config.toml
crop_scale_min = 0.5
positions = "sincos"
epochs = 143.4
weight_decay = 0.0
Rows from block 3, named by matrix and row number. Rows with one number belong to one neuron. Each number is 128 + 24 x the weight over its row's rms, rounded and kept within 0 to 255. All counts start at 0. After the name is the row's rms in percent of the matrix's.
# fc1: MLP up (model.blocks.3.mlp.fc1.weight, 384x192), inputs 64-127
# fc2: MLP down (model.blocks.3.mlp.fc2.weight, 192x384, transposed), outputs 64-127
fc1.144 108 [144 106 114 105 105 134 126 121 164 138  79 102 138 198 143 102 123 169 125 141 158 116 141 126 114 112 129 211 107 119 117 128 127  86 132 136  96 124 145  82 107  88 123 104 138 172  94 122 125 123 129 132 116 129 140 141 139 114 157 159 129 145 124 121]
fc2.144 103 [133 162 146 126 109 144 160 141 131  89 110  78 126 136 114 109 126 127 132 140 143 157 111 104 157 122 139  70 134 142 102 119 144 128 123 151 158 131  89  70 144 114 123  97 152 128 162 143 125 150 129 139 149 159 151 115 127 120 163 133 149 138  87 130]
fc1.145 100 [146 136 139 122 109 136 142 151 113  90 145 103 130 102 127  83 134 133 137  95 116 100 152 163 131 122 115 152 152 119 148 103 200 133  74 138 124 132 135 138 152  95 123  99  80 168 127 148 167 126 156 170 157 101 119 119 161 159 150 146 115 117  74 120]
fc2.145 098 [129 120 152  95 125  69 169 122 114 131 157 141 111 103 128 132  93 139  90 123 137 152 173 135 115 123 118 100 122 184 126 147 176 138 142 114  89 148 130 139 146 122 109 128 109 135 111  92 138 142 135  96  89 160 146 134 135 151 112 113 180 135 149 161]
fc1.147 099 [161 137 123 117 127 114 147 142 160 125 139 138 137 123 137 144  97 105 118 115 161  58 133 132 148 113 131 121 114 122 145 123 155 123 138 159 125 111 164 134 107 150 139 153 115 102 114 110 118 130 110 113 111 146 162 131 109 154 107 197 157 196 133 139]
fc2.147 100 [115 173 113 120 126 142 146 128 139 162 131 132 133 110 129 150 139 115 128 124 138 183 127 138 158 155 128 114 102 104 132 114 140 179 161 147 126 139 142 150 118  76 159 124 159 158 166 106 165 145 160 115 139 141 119 116  96 125  95 115  99  92 121 112]
fc1.148 096 [122 156 120 143 166 114 114 150 117 116 193 125 115 146 149 144 135 137 149 107 144 151 122 115  85 141 148 138 123 110 129 157 130  91 121 132 157 138 138 137  88 153 132 180 130 118 146 107 117 135  77  90 144  76 113 141 123 154 115 197 131 121 140 117]
fc2.148 099 [149 122 140  83 108 127 131 108 144  99 166 101 104 168 186  78 138 130 156 132 157 118 144 134 133 118 137 104 144 103 157 130 112  86 106 146 122 136  75 129 156 102 111 132 122 113 135  93 140 113  95 162 128 132 156 157 148 101 148 103 184 126 102 133]
fc1.150 089 [119 138 170 133 119 103 124 192 149 115 164 116 126 124 168 122 105 123 122 128 147 104 142 155 141 139  93 147 119 137 142  80  76 112 149 154 130 130 117  94 158 163  92 130 104 152 116  89 108 133 105  97 120 125 137 127  94 103 132 149 123  95 119 170]
fc2.150 088 [146 160 166 153 116 180 155 104 135 101 124 163  83 166 128 151 137 143 145  89 128 162 121 110 135 169 148 157 109 107 119 123 153 132 105 105 107 108 113 102 147 121  98 135 148 158 107  76 154 103  72 127 167 126 146 142 129 137 120 112 141 114 118 129]
fc1.152 097 [211 107 128 115 120  94  96 157 123 126 184 144  91 113  83 157 111  98 159 107 126 107  89 123 138 136 109 132 126 102 112 113 134 134 167 143 124 134 104  94 170 143 114  98 107 110 160 114 109  93 133 155  97 129 150 133 126 150 103  96 169 120  82 132]
fc2.152 094 [158  99 156 122  94 113 111 158 105 161 135  89 155 131 110 112 164 160 131 133 134 138 101 140 119 108 195  59 143 173 156 106 135 140 141 144 135 113 157 132 112 141 140 108 108 130 112 126 174 164 151 133 117 166 127 114 122 157 130 111 159 120 134 117]
fc1.153 103 [175  72 169 146 135 130 138 122 137 160  89 141 135 133 102 112  92 130 170 143 150 127 154 141 152 134 124 138 127 118 115 102 119 159 120  92  56  85 156 141 114 141 129 108 112 137 134  93 120  93 168 122 141 156  78 112 121 177 114  91 126 170  94 116]
fc2.153 097 [132 133  90 136 129  99 118 178  80 145 168 131 121 145 142 103 138 161 101 125 165 116 132 127 109  91 151  88 138  96 176 111 169 138 170 150 182 116  72 102 144 107 131 134 127 110 126  91 106 154  56 116 126 113 172 120 131  79 125 114 116 130  99  78]
fc1.154 099 [115 112 121 156 108 118 136 168 157  99 142 147 194 106 136 119 123 162 107 106  72 178 132  99 180 120 119  99 137 106 165 138  99 139 135 106 120  93 143 108 164 136 133 135 119 151 135 129 125  91 128 140 104 131 109 136 107 171 149 131 114 137 147 140]
fc2.154 094 [140 109 108 107 155 144 131 146 144 123  94 118  96 124 113 144  65 145 161 119 125  79 181 144 126 129 143 134 117 100 149 114 134 143 144  86  94 144 120 113 151 105 137 118 129 142 121 126 146 104  91  79 155 144  91 106  90 171 107 153 127 121 124 124]
fc1.156 096 [125 130 123 148 154 133 120 106 134 100 112 153 120 111 140 131 122 134 112 152 154 161 108 152 170 135 128 125  88 133 151  97 153 104 113 103 160 108 140  97 142 161 119 142  99 112 120 114 125 128 104 146 136 149 142 122 159 110 144 171 138 124 124 138]
fc2.156 085 [178  85 143  97 113 145 109 156  70 133  86 150 140 165 109 124 129 172 142 123 128 111 134  68 102 129 163 133 159 162 107 152 140  92 182 123 100 157 109 150 115 105 149 103  89 143 155 110 158 128 161  69 127 123 118 153 123  89 126  98 129 138 142 137]
fc1.157 103 [123 121 147  82  86 135  88 161 124 130 115 131  44 134  99 120 105 139 129 130 151 155 132 113 142 176 154 119 129 109 129  88 143 138 149 127 124 174 128 147 108 105 133 114 157 148 122 134 121 102  98 107  90 153 170 138 125 116 128 108 121 173 137 152]
fc2.157 102 [111 108  89 101  87 140 117 167 118 142 145 137 173 133 124 107  98 108 125 131 157 134  99 163 147  68 127 126 129 122 111 120 126 113 106 184 111 113 140 168 112 103 110 162 125 148  94 160 139 111 131 159 120 138 122 100 131 115 151 120 126 167 141 106]
fc1.158 095 [158 122 128 151 156 163 165  87 206 167 182 147 108 156 131 137 154 106 179 156 108 122 139 129 114  99 137 187 145 156  96 120 153 136 143 156 126 108 115 101 104 138  87 157 159 109 146 124 149 120 142 122 164 130 146 119 116  79 179 144 106 141 165 117]
fc2.158 089 [ 96 147 102  74 150  81 145 169 103 113 108 126 158 135 179 133 114 162 166 117 100 135 151 103 124 107 126  88 128 121 129 142 146 150 127  92 146 130  94 152  83 109 122 132  96 145  98 117 128 137 118 124  98 189 130  92 147 126 118 131 128 106 156 192]
fc1.159 094 [153 114 152  85 128  97 134 154 127 127 137 129 132 132 155  93 165 101 115 142 112 114 156 128 111 168 113 138 113  96 128  92 133 114 124 119 150 141 100  90 150 138 126 170 122 166 118 113  95 144 107 115 169 163 101 137 131  93 116 180 132 120 136 146]
fc2.159 095 [106 142 122 162 151 144 152 114 128 189 101 129 144 150 100 119 153 145 146 128 143 107 136  79 136 196 166 156 115 162  96 131 157 105  95 124  88 167 122 127 137 134  91 126  93 146 140 106  86 145 194 117 155  76 118 120 106 123 154 124 112 114 125 111]
fc1.161 102 [115 135 136  93 159  92 143 145 143 127 133 129 150 108 136  78 140 171 156  73  86 142 146 131 165 136 133 164 134 117 152 138 110 155 136 162 131 165 156 128 141 166 133 122 131 152 150  93 143 124 141 124 154  99 177 118 140  78 169 158 137 169 172  77]
fc2.161 101 [105 125 146 121 104 111 150 158 121  98 105 137 107 130 126 149 103 101 106 175 136 120 110  94 112 145  92 141 138 115 128 120 128 154 137 134 147 125 189 118 145 111  89 123 134 126 100 124 134 116 130 126 111 132  97  89 154 106 106 101  65 133 118  96]
fc1.163 102 [135  89 148 141 135 111 123 139 126 159 158 126 135  98 118 117 111 121 120 123 138 164 157 112 116 140 164 106 119 130 133 168 131 122  93 158 120 135 136 149 107 118  60 133  97 106 155 127 165 139 112 146 171 143 143 124 170  81 108 140 156 144 140 111]
fc2.163 111 [127  89 114 118 150 122 173 130 110 129 127 130 117 136 132 117 126 145 149 164 149 105 106  96 117 107 137 119 123 143 132 175 133 111 105 159  93 127  77 121 131 120 138 112 148 126  88  92 123 102 132 147  98 107 115 133 146 105 148 137 112 106 135 139]
fc1.166 100 [132 129 141 114 131 129 125 104 120 127 137 112 162 154 187 113 118 116 135  95 106 133 159  84 165 138 144 183 105 128 140 143 148 117 151  99 142 193 124  92 146 146 102 121  80  70 107 119 107 147 109 115 111 119 134 105 125 118 139 133 154 120  85 134]
fc2.166 108 [138 143 105 115  88 135 117 131 130  91 161 134 116 140 131 168 161 106 145 123 152 123 115 170 188 137 101 100 140 120 144 166 143 102 138 109 123 149 111  95  95 125 105  98 128  93  97 143 108 142 134 153 176 119  88 179 128 132 154 122 122 110 128 106]
fc1.169 093 [ 97 142 149 141  71 100 133 131 109 170 104  97 132 149  89 105 130 147 127 125 106 133 107 132 120  94  81 106 103 151  90 115 131 135 151 166 114 125 109 104 133 120 138 100 165 113 166 122 129 133 107 124 159 130 108 147 135 156 113 178  92  82 153 155]
fc2.169 098 [143 151 140 133 167  87 137 125 145  98 124  91 115 143 155 144 109 124 100 176 154 115 137 143 133  91  83 129 169 128  81 174 103 120 133 113 147 111 132 162 150  99 143 104 103 148 119 144 149 106  92 115  85 166 150 112 116 144 145 142 157 134 129 143]
fc1.171 095 [138 133 126 127 109 103  93 128 109  98 106 102 134 109  90  85 131 128 152 148 152 130 133 104  68 114 150 164  97 138 148  96 120 143 183 163 151 143 172  98 133 133 127 112 114 135 136 112  84 132 128 100 141 130 115 114 152 128 113  92 154 118 118 139]
fc2.171 093 [143 145 118 107 111 136  84 114 150 148 120 153 137 145 175 154 139 130  83  94  79 129 134 133 124 122 126 183 156 127 104 140 140 124 133 128 126  76 123 119 126  82  79 132 144 156 130 131 112 148 134 118  84 139  94 125 104 160 147 155 135 116 117 140]
fc1.173 094 [180 119 108 134 130 166 172 127 114 126 142 112 153 102 119 125 101 109 119 149 126 139 156 155 148 173 141 138  68 161 125 106 147  75 106 128 110 156  74 159 111 119 166 127 103 100 109 146 132 166 106 143 136 161  95 130 134 125 143 105 143 112 181 133]
fc2.173 087 [127 145 141 144 118 143 113 114  72  93 111 138 139 174 143 116 157 109 105  99  97 117 154  97 109 165 149 176 131 122  84 128 148 137 101 132 145 143 113 111 158 138 132 126 172 116  92 123 131  92 131 125 160 141 106 100  96 146  80 150  97 142 120 122]
fc1.174 096 [147 101 155 141 151 111 115 148 141 157 126 148 120 124  77 118 169 138 118 127 116 122 146 126 103 125 110  73 125 131 128 149 129 158 141 137 160 158 104 171 103 168 187  82 119 149 136 139  93 133 133 150 101 135 111 129 100 159 156 104 139 144 112 144]
fc2.174 106 [119 166 119 145 140 119 133 150 125  84 147  70  92 152 132 149 100 121 144 177 137 120 114  90 127 161 156 129  56 124 151 156  90 138 132 145 149 115 111 158 159  91 129 114 124 127 122 162 109 134 187 136 153 129 151 116 142 148 143  90 125 162 155 142]
fc1.177 097 [135 162 136 139 132 109  91 119 136 142 137 103 143 147 146 109 145 141 138 155 166 162  90 186 154 106 149 123 162 134 161 114  84 178 186  72 123 146 120 124  85 154 127 128 132 101 160  89 151  95 101 122 115 108 112 148 121 146 119 168 143 138 125 100]
fc2.177 096 [107 119 126 133 141 128  77 180 129 125 103 138 130 130 109 118 114 150 132 109 129 106 122 140 154  99 110  94 108  99  95  82 126 133 148 147 127 119  97 146 104 160 119 103 114 123  92 174 145 158 150 119 137 193 163 157 162 133 147 125 144  96 128 119]
fc1.178 094 [156 119 123  63 147  95 166 115 189 111 129 101 190 112 114 101 155 107 119 147 115 122 118 146 123 136  94 142  88 154  98 151 118 112 136 126  91 134  78 127 129 113 131 183  95 121 136 119 116 146 137 174 130 135 199 120 148 102 136 105 143 142 120 124]
fc2.178 092 [146 120 105  93 140 136 123 138 140 118 124 128 113 203 130 143 117 152 110 139 152 182 143 138 103  97 110 170 150 116 117 204 127 109 130 123  88 136 129 148  99 149 113 130 102 128 133  70  89  85 133 153 161 133 163 104 143 143 134 129 120 152 111 132]
fc1.179 102 [ 90 178 115  95 147 123 129 105 131 119 109 154 138 106 147 134 157 115 131 109 119 105 124  98 129 105 126 138 147 107 134  83 154 145 107 138 106 141 103 133 111 171 145 150  83 133 137 153 130 100 137 159 112  99  93 120 171  85 146 117 166 130 154  97]
fc2.179 110 [150 115 110 146  94 117 113 130 114 162 158 109  97 148 130 105 169 108 188 152 103 165  74 115 120 141 107 106 156 206 168 174 136 150 109 152 117  94 125 114 175 136 136 141 138 103 104 105 111  96 114 131 143 151 124 146 103 145 112 157 136 119 140 116]
fc1.180 102 [158 147 102 112 152 138  90  80 151 111  99 117 104 101 125 158  66 108 159 123  70 117 100 114 128 151 170 160 153 116 177 102 147 162 100  95 121 124 151 142 121 112  89 147 102 131 115 153 109 141 130 116 117 145 146 157 130 137 134 146 114 134 137 101]
fc2.180 104 [127 109 144 135  80 148 138 141  93 144 132 113 136 146 140 123 109 134 112 121 150 102 133 110 128 135 146 103 120 141  97 180  99 129 137 108 141 125 138  81 153 125 108 101 116 135 142 155 146 131 151 151 120 129 142 126 106 120 137 110 104 167 132 126]
fc1.181 099 [123 142 127 125 134 131 150 135 114 129 115 121  92 119 118 115 122 161 147 109 161 172 180 140 108  89  74 130 118 126  99 134 121 123 133 144 106 112 103 162 136 108 135 142 138 115 134 162 154 110 109 137 105 135  93 127 129 138  79 107 145 130 154 162]
fc2.181 098 [105 126 134 139 131 197 120 114 138 117  98 109 136  95 161 109 147 162 104 124 129 139 162 138 116 107 143 140 152 145 135 131 114 168  94 110  97 102 104  86 130 131 135 140 121 141 131 114 118 121 136 111 144  93 151 114 165  76 125 127 107  97 136 129]
fc1.182 100 [ 93 109 149 144 132 127 117 130 136 154 135 121 120 113 104 110 134 143 106 157  95 123 104 140 145 117 149 155 170  97 146 101 127 135 179 123 135 127 113 116 114 169 130 172 109 120  85 164 147 111 113 143 149 176 141 130 135 136 154 117 172 167 143 109]
fc2.182 098 [108 166 129  85 158  94 126 143 154 134 115 103 114 135 145 116 127 131 148 176 170 145  99 150 122 142 126 127 139 100 112 113  92 152 127 133 156 171 116 144 124 135 141 103 160 123 118 146  88 177 119 109 132 119 138 117  84 125 125 177  83 129  92 112]
fc1.183 105 [125 123 132 145 116  82 129 135 109 135 151 148 167 103 151  99 140 135 151 111 107  72  99 120 132 123  80  83 130 120 112 108 133 139 100 132 149 154 123  73 105 140 115 103 166 123 119 121 129 108  82 115 159 133  98 142  99 146 127 113 128 152  74 151]
fc2.183 099 [169 115 148 135 118 163 134 146 146 104  90 151 129 146 126 133 144 100 145 152 169  87 140 144 140 108 175 140 152 124 150 166 159 116 117 136 159 135  84 136 154 127 156 117 152 124 164 117 125 109 132 139 135 118 120 114 123 118 136 187 133 106 130 109]
fc1.185 095 [142 123 143  92 128 108 122 131 110 125 185 117  86 125 127  91 175 149 105 112 127  72 137  97 143 168 140 134 174 116 118 145 132  91  94 141 139 148 166 101 118 160 125 114 145 103 157 165 138 111 186 117 147 148 129 119 112 132 119 119  98 116 132 118]
fc2.185 105 [128 115 154 115 123 138 109 114 120 111 122 119 124 140 121  92 144 147 136  49  97 106 159 114  81 109 110 151 138  92 131 127 143 148 143 110 123 144 131 135 114 134  93 133 116  87 136 164 138 102 130 145 104 139 124 115 112 154 100 122 162 140 117 148]
fc1.186 096 [136 146 116 160 155 156 113 139 142 138  93 145 139 144 180 128 101  95 140 151 150 123 125  95 131 140 181 105 129 134  91 124 153 118 161 131 155 130 138 122 111 141 139 167  79 125 143 126 129  96 130 169 131 164 153 106 107 134 115  92 123 131 105 157]
fc2.186 104 [139 139 130 165 141 147 135 147 164 162 128 105 133 108  81 149 134 152 135 129 121 103  93  70 137 119  90 141 120 173 148  89 126 125 166 154 103 142 147 131 131 138 136 151 119 119 121 152 128 157 115  96 144 138 109 116 157 115 122 102 136 147 150 130]
fc1.188 105 [ 98 161 127 128 114 154 118 170  99 166 123 122  56 116  99 129 114 129 140  86 144 109 133 125 137 109  97 135 115 128  99 159 136 117 133 140 119 120 173 162 117 118 122  98  78 137 170 166 102 130  89  93 163 145 114 122 148 177 137 146 109 108 131 125]
fc2.188 101 [ 68 143 127  90 107 131 126 116 106 144  85 114 171 141 115 148 150  90 134 171  98  95 136 159 131 106 110 107 148 150 122 132 110 101 122 164 156 125 166 140 133 147 122 111 141 136  82 144  91 182 124 122  72 110 139 116 123 125 113 120 123  73 121 126]
fc1.189 099 [129  90 169 136 150 130 145 163 132 112 114 123 126 109 134 136  73 118 138 106 126  97 118 162 125 130 111 184 153 140 141 109 149 113 151 139 142  95  96 111 192 133 144 152  94 124 112 130 147 102 112 164  78 126 142 141  98 135 127 103 163 109 143 158]
fc2.189 109 [133 116 126 108 126 117 100 106 100 121 141 149 138 141 169 144 114 145 132  66 113 152 136  90 105 127 147 183  82 113 117  96 145 157 137 108 167 123 115 166 187 153 112 134 174  84 165 126 121 106 171 146 102 113 124 116 144 160 118 115 111 133 128  91]
fc1.191 103 [ 95 151 184 109 108 141 138 140 139 155 118 135  72 130 149 143  96 127 159 140 156 152 139  95 114 131  90 138 138 146 130 100 130 106 133 156 140 148 106 144 133 131 135 150 133 115 141 131 126 117 138 131  99 137 141  73 133 164 101 137 141 124 137 124]
fc2.191 106 [ 86 116 113 131  83 113 114 131 150 146 165 127 143 118 105  88 136 120 144 106 101 154 102 155 154 165 135 124 130 116 147 140 114 150 121 123  84 116 100 149  86 101  90  94 118 137 113 151 134 184 146 157 124  70 115 104  86 115 130 102 133 119 140 113]
fc1.192 103 [150 127 112  98 132 128 115 109 131 113 128 150  96 146 155 121 123  87 100 137 143 132 148 152 145 182 130 141 115  88 146 128 171  91 119 115 185 127 128 159 119 144 124 148 134 123 145 100 126 167  93 132 117 167 126 161 121 126 139 105 148 136 143 136]
fc2.192 099 [ 91 125 138 163 122 133  75 100 102 162 106 149 141  83 140 124 118 124 132 185 139 123  85 103 101 161 102 108 130 137 117 104  90 160 132 149 125 157 121 131 113 149 109 131 141 151 157 132 160 113 140 113 136 176 154 136  81 174 118  95 127 140 150 170]
fc1.193 099 [ 90  90 107 151 107 204 181 100 177  91 104  86 101 122 103 122 132 160  92 136 147 171 141 150 125 162 133 118 133 122  79  96 130 124 115 135 138 148  84 119 149 117 153 141 140 103 129 168 162 148 109 135  79 151 127 100 108 100 124 143 112 123 149 145]
fc2.193 100 [104 139 166 115 121 148 161 128 131  85 151 135  75 122 133 156 130 105 165 131 143 161 187  90 107 140 132 148 141 115 121 148 171 111 133 129 132 108 132 101 123 130 134 133 166 130 136 145 155  93 125 121 101 119 135  90 112 111 103 141 120 106  86 117]
fc1.194 099 [132 125 102 122 109 148 131 128 109 106 108 144 113 139 143 103 107 123 139 106  88 123 143 119 136 166 132 135  87 164 117 136 108 145 152  82  80 121  93 112  87  65 125 161 143 133 160 126 121 153 135 126 140 116 154 132 141 132  86 130 116 116 129 150]
fc2.194 098 [100  94 138 126 157 141 107  94 152 128 156 158  71 150 149 116 138 173 106  90 116 143 154 145 137  91 117 133 157 114 162 139 114 136  90  84 141 108 136 146 135 147 181 152 129  99 118  92 148 110 136 113 154 152 137 133 140  98 118 114 101 125 160 113]
fc1.197 102 [175 106 150 131 106 101 143 107 144  95  86 105 135 160 139 154 144 106 134 103 135 100 134 146  99 150 133  97 126 113  73 151  75 119 123 131 106 123 110 145  91 125 160 105 137  75 142 130 167 159 156 139  72 148 157 115 159 128 112 149 167  63 159 114]
fc2.197 103 [133 153 109 142 113 113 127 174 123 109 148  97 108  97 101 118  98 148 109 159  72 125  92 154 151  96 121 101 110 159 112 132 164 130 111 135 127 115  93 104 156 163 130 117  90 132  96 109 133 146 154 185 128 120 204 125 146 142 141 144 152 172 156 132]
fc1.198 096 [109 136  89 116 101 102 124 157 110 122 109 111  98 116 107 106  98 114  99 124 105 118 180 119 150 114 112 171 105 141 100 137 141 117 114 129  87 155 136  83 103 123 114 133 158 107 149 122 129 119 110 135 139 108  99 161 156 163 120 155 160 106 121 156]
fc2.198 101 [144  80 150 113 110 137 125 139 138  88 144 117 115 111  94 123  84 142 140 143 128 100 112 109 160 148 137 128 117 150 110 144 145 156 141 138 144 133 115 156  97 102 113 129 130 110 154 157 161 143 150  85 157 196 118 136 109 121 113 117  96 120 123 126]
fc1.199 101 [133  83  98 139 106 131 131 146 116 133  76 109 124 166 125 148 118 152 111 158 117  97 117 163 130 116 124  89 146 137 129 152 146 126 144 150 175 129 150  99 124 131 114 128 175 133 150 149  91 145 111 137 113 145 125 131 155 180 111 142 115 123 142  82]
fc2.199 103 [120 191 135  99 128 156 128 158 159 165 147 158 134 123 111 138 151 153 137 115 145 102 207  93 174 150 137 154 164 148 161 180 145 104 154 130 110 144 147 121 100 115 120 127 156 168  93 109 155 101 128 114 121 104 113  93 120 142  98  88 152 118 129 137]
fc1.200 107 [133 149 145 153 164 111  83 147 125 122 120 120 116  77  83  86 109 128 117 142 141 136 115  64 113 125 144 112 141 138 110  55  92 107 142  97 109 112 156 148 119 128 128  81 178 147 167 173 119 115 119 175 145 146 135 125 148 136 140  98  94 121 172 115]
fc2.200 110 [109  98 144 120 102 112 169 154 121 142 122  73 143 137 147 100 125 158  91 151 124 140 147  90 164 176 126 134  69 147 127 141 144 134 134 137 164 137  90 147 114 175 143 135 143  84 124  81 146 154  82 126 152 151 122 118  89 102 134 113 142 109 155 155]
fc1.203 102 [135 148 117  92 140 120  95 122 148  92 139 144 119 182 104 139 142 107 112 136 137 164 112 141 152 145 109 152  96 121 155 148 166 124 143 118 169  91 163 146 189 138 109  87 108 121 153 146 110  96 133  99 104 145 146 147 137 124 133 106 125 115 145  88]
fc2.203 107 [115 117 133 129 129 146 173 123  94 125 168 112 130 137 111 152 124 106 166 132 136 142 119 133 102 131 148 121 105 109 120 121 121 122 162 125  92  96 118 142 178  96 146  75 188 105 121 123 138  90 147 148 134 140 139 125 110 133 134 112 128 102 131 101]
fc1.204 099 [132 117 163 142 158 100  91 110 113 123 113 132 105 138 113 111 110 138 159 166 135 153 149 118 105 128 162 164 186 110 117  97 139  58 124 163 124 101 114  85 134 103 178 109  88 150 140  71 103 100  71 142 138 142  86  82 160 137 144 146 113 132 138 156]
fc2.204 099 [150 108 115 136 127 108 143  98 142 100 137 124 117 157 131 166 134 147 143 100 118 140 131 153 129 141 131 159 137 162 113 137  82 137 132 107 188 126 137 120 115 114 133 122 144 113 141 116 129 135  73 124 107 143 120 123 144 129 161 160 129 136 138 146]
fc1.205 100 [123 133 121 133 123 119 133 123 165 111 151 104 119 137 130 119 110  93 127 165 128 121 168 112 147 147  79 157 161  98 142 135 124 135 119 152  67 127 131 158 142 125 118  99 132 131  94 123 112 169 141 119 102 106 125 155 162 103 123 164 103 159 123 155]
fc2.205 108 [146 149 113 116 166 141  96 107 117  90 110 104 116 120 115 143 120  92  80  94  99 126 131 167 123 142 119 125 112  88 127 135  98 114 146  99 150 159 124 163 140 100 149  94 156 122 151 105 143 126 133 111 134 122 108 120 145  86 119 112 135 120  97 117]
fc1.207 101 [104 122 113 105 126 103 178 127 158 125  97 124 124 136  82  84  96 108 146 118 166 144 131 121 125 132 141  90 137 139  95 108 125 108 126 138 137 129  99  95 125 127 139 147 138 126 131 141 151 130 155 149 151 150 123 176 127 113 127  97 178 104 104  91]
fc2.207 095 [153 121  97 130 148 155  90 129 125 129 136 124 129 161 176 151 167 125 137 108 170 138 104 105 149 134 125 139 166 130 102  94 113 113 128 101 130 127 166 153 106 144 141 122 119 158 134 104 130 117  88 140 155  89 121 110 164 139 119 113 142 111 163 174]
fc1.208 104 [120 131 134  92 145 115  93  98 152 122 113 117 144 172 103 129 114 127 136 111 119 153 135 137 142  85 108 136 109 129 157 135  82 107 121 134  97  80 115 117 117 133 143 155 130 104 136 165 125 137 153 116 120 112 119 137 169 134 115 147 138 136  77 132]
fc2.208 097 [144  92  84  98 128 177 105 112 131 136 132 144 128 129 121  78  68  89 116 176 148 131  94 118 150 133 111 103 119 129 107 134 136 195 166 117 143 133 111 167 155 135 161 115 102 147 165 138 108 108 151 130 109 136 137 111 129 104 119 122 133 149 143 154]
fc1.209 101 [151 147 131 141 158 160 150 162 155 127 162  93 105 121  73 108 136 117 121 105 154 121 127 155 128 120 142 134 129  88 159  98 152 137 111 125 148 175 135 101 102 130 159 107  89 131 139 143 132 146  90 144 160 145 131 180 132 153 175 135  99 167 108 109]
fc2.209 099 [112 130 134 137 144 118  87  95 136 106 124 142 134 146 173  73 113 154 102 160 127 120 148  95 155  91 126 152 111 156 121 124 120 118 139 159 136 161 106 129 124 125  85 159 140 122 116 137 109 132 120 130 137 121 146 152 168 119 111 147 133 155 131 159]
fc1.210 106 [122 104 140 132 133 125 136 134 145 169 145 102 167 148 143 120 121 117 121 125 109 102 125  76 145 133 108 152  96 145 119 100  91 142 129 149 119  68  88 103 112 117 135  98 118 172 142  86 157  95 114 179 141  96 101 149 119 106 123 149 169 160 144 126]
fc2.210 102 [169 149 157 137 127 118 173 131 107 142 123 126  83 126 106  76 159 140 150 118 138 103 161 152 128 113 135  99 136 112 135 165 145  98 138 152 128 119 158 132 138 129  90 153  96 107 119 134 145 121 118 124 122 133  63 113 113 145 116 132 163 113 116  45]
fc1.211 104 [102 155 112 146  87 182 160  93 149 132 103 133  97 104 138  98 133 130  93  83 149 106 141 138 177 122 112 153 111 130 147 122 131 108 106 132  99 131 116 128 173 137 104 157 143 127 145 142 144 113 143 165 108 129 104 117 146 156 135 134 132 162 107 115]
fc2.211 103 [133 108 125 102  95 143 149 163 112 134 157 117 132  91  99 149 137  96 131  44 162 161  98  92  67 144 103 146 114 144 106 130 159 128 149 157 127 116 138 157 152  99 105 110 110  76 128 121 114 116 136 119  90 129 115 130 112 141  93 101 137 103 118 135]
fc1.212 104 [180  97 113  87 165 131 134 104 106 141 121 120 120 177 124 143  97 102 180  97 127 128 146 113 133 122 177 130 134 131 101 162 138 159 129 148 111 134 132 149 120  96 183 130 105 121 147 125 157 149 105 174  78 180 139 141 158 145 149 128 132  92 135 166]
fc2.212 108 [ 68 105 138 136 111 167 136  97 153 103 114 138 103 132 143 154 106 136 133 181 161 112 127  93 129 144 135 136 144 135 159 129  87 133 115 152  98 150 138 122 146 138 144 154  97 123 194 132 107 122 154 133 185 133 131 147  78 121 142  80  68 149 103 131]
fc1.213 103 [134 134 105 138 117 134 130 109 131 162 137 127 140 132  91 137  85 109 145 154 107 160 134 170 155 147 134 162 128 126 129 121 153 161  96 121 108 130 167 125 126  78 148 120 159 118 119 117 139  82 110 127  96 160 136 157 152 137 134 178 133 111  90 108]
fc2.213 096 [155 138 110  94 140 109 163 107 134  78 125 136 117 126 116 106 154  99 118 148 105 149 149 120 128 171 142 144 150 110 119 162  62 102  86 159 108 112 147 163 133 124 124 115 119 125 160 145 112 143 150 100 158 133 100 136 109  70 181 127 173 150 166 130]
fc1.214 108 [130  82 126 142 112  79 117  99 144 161 158  90 138 101 126 146 109 145 121 118 148 153 115 157 122 120  92 107 112  95 148 164 124 125 158 130  93  73 158 117 142 170 148 158 130 127 113 144 123 116 125 110 166  93 130 137 147 122 100  90 122 136 106 106]
fc2.214 105 [182 119 136 128 137 110 101 140 118 129  66 131  91  93 135 162 164 131 124 148 162 102 137 110 125 145 133 151 135  77 103  98 172 124  82 107 143 119 102 124 130  73 116 133 110  81 140 134 109 153 105 127 134 147 159 110 102 109 160 110  70 138  96 180]
fc1.215 106 [141 128 111  99 147 151 144 115 172 105 138 102 149 113 159 118 129 131 112  98  89 115 135 120 115  89 104 130 103 156  58 115 120 102 173 137 151 127 114 148  88 133 100 112  94 147  81 150 161 180 148 141 146 107 104  86 109 122 122  91  86 130 158 133]
fc2.215 099 [ 90 145 162 130  88 126 119 115 123 121 163 110 134  97 104 107 126 130 110 160 164 197 115 106 134 105 143 128 148 135 119 115 110 145 106 122 123 113 126 144 102 131  65 138 157 162 143  83 105 115 117 169 140 147 143 140 146 130 178 116 108 120 131  90]
fc1.216 101 [ 84  92 109  97 121 126 112 127 129 135 123 165 108 183  98 135 138  99 141 112 124 133 156 119 148 150 155 160 142 105 120 155 151 167 150 120  94 154  86 148  92 157 155 113  98 130 117 148 154 104 116 116 156 147 122 125 146  85  94 108 122 151 136 147]
fc2.216 101 [164 164 135  96 107 173  75 124  98 149  91 120 133 107 130 130 137 151 143 145 134 147 106 168 130 157  99 164 126 165 141  88 134 108 133 137  98 155 127 114 102  98  94 116 117 121 118 108 164 124  98 124 108 132 146  96 134  96 120 122 107 123  74 127]
fc1.217 093 [138 154 128 120 136 134 161 103 108 120 123 152 131 123 108  82 124 128 116 119 108 131 146 146 112 132 136 153  92 143 148 159 123 121  76  87 171 113 132 144  97 145 131 139 140  85 119 106 139 156  81 146 153 126 112 120 147 123 136 142 115 105  91 119]
fc2.217 096 [172 135 138 146 178 138 116  95 109 167 108 123 110 137 152 116 119 154  93 135  96 155 136 147 139 156 130 138 109 125  89 143 111 113 152 122 112 131  95 109 144  87 158 109 129 142 114 113 160 108 165 157 147 101  88 118 101 147 155 128 114 110 213  65]
fc1.218 102 [190 136 142 158 136 167 117 109 148 173 132 101 141 140 160 160 162 152 107 154 151 175 146 140 153 184 116 102 126 120 139 109 105  86 125 137 117 137 140 123 115  96 117 147 143 129 120 127 126 140 117 149 137 172 108 131 158 138 141  85 129 138  86  92]
fc2.218 113 [119 121 125 161 169  76 130 120 143 122 162 121 151 158 118 101 140  90 130 130 138 167  83  90 152 119 136 160 163 111 155 147  86 139  74 120 131 132 172 108 112  89 167  96 159 161 124 152 151 140 130 153 103 132 157  74 120 143 138  80 114  88  98  90]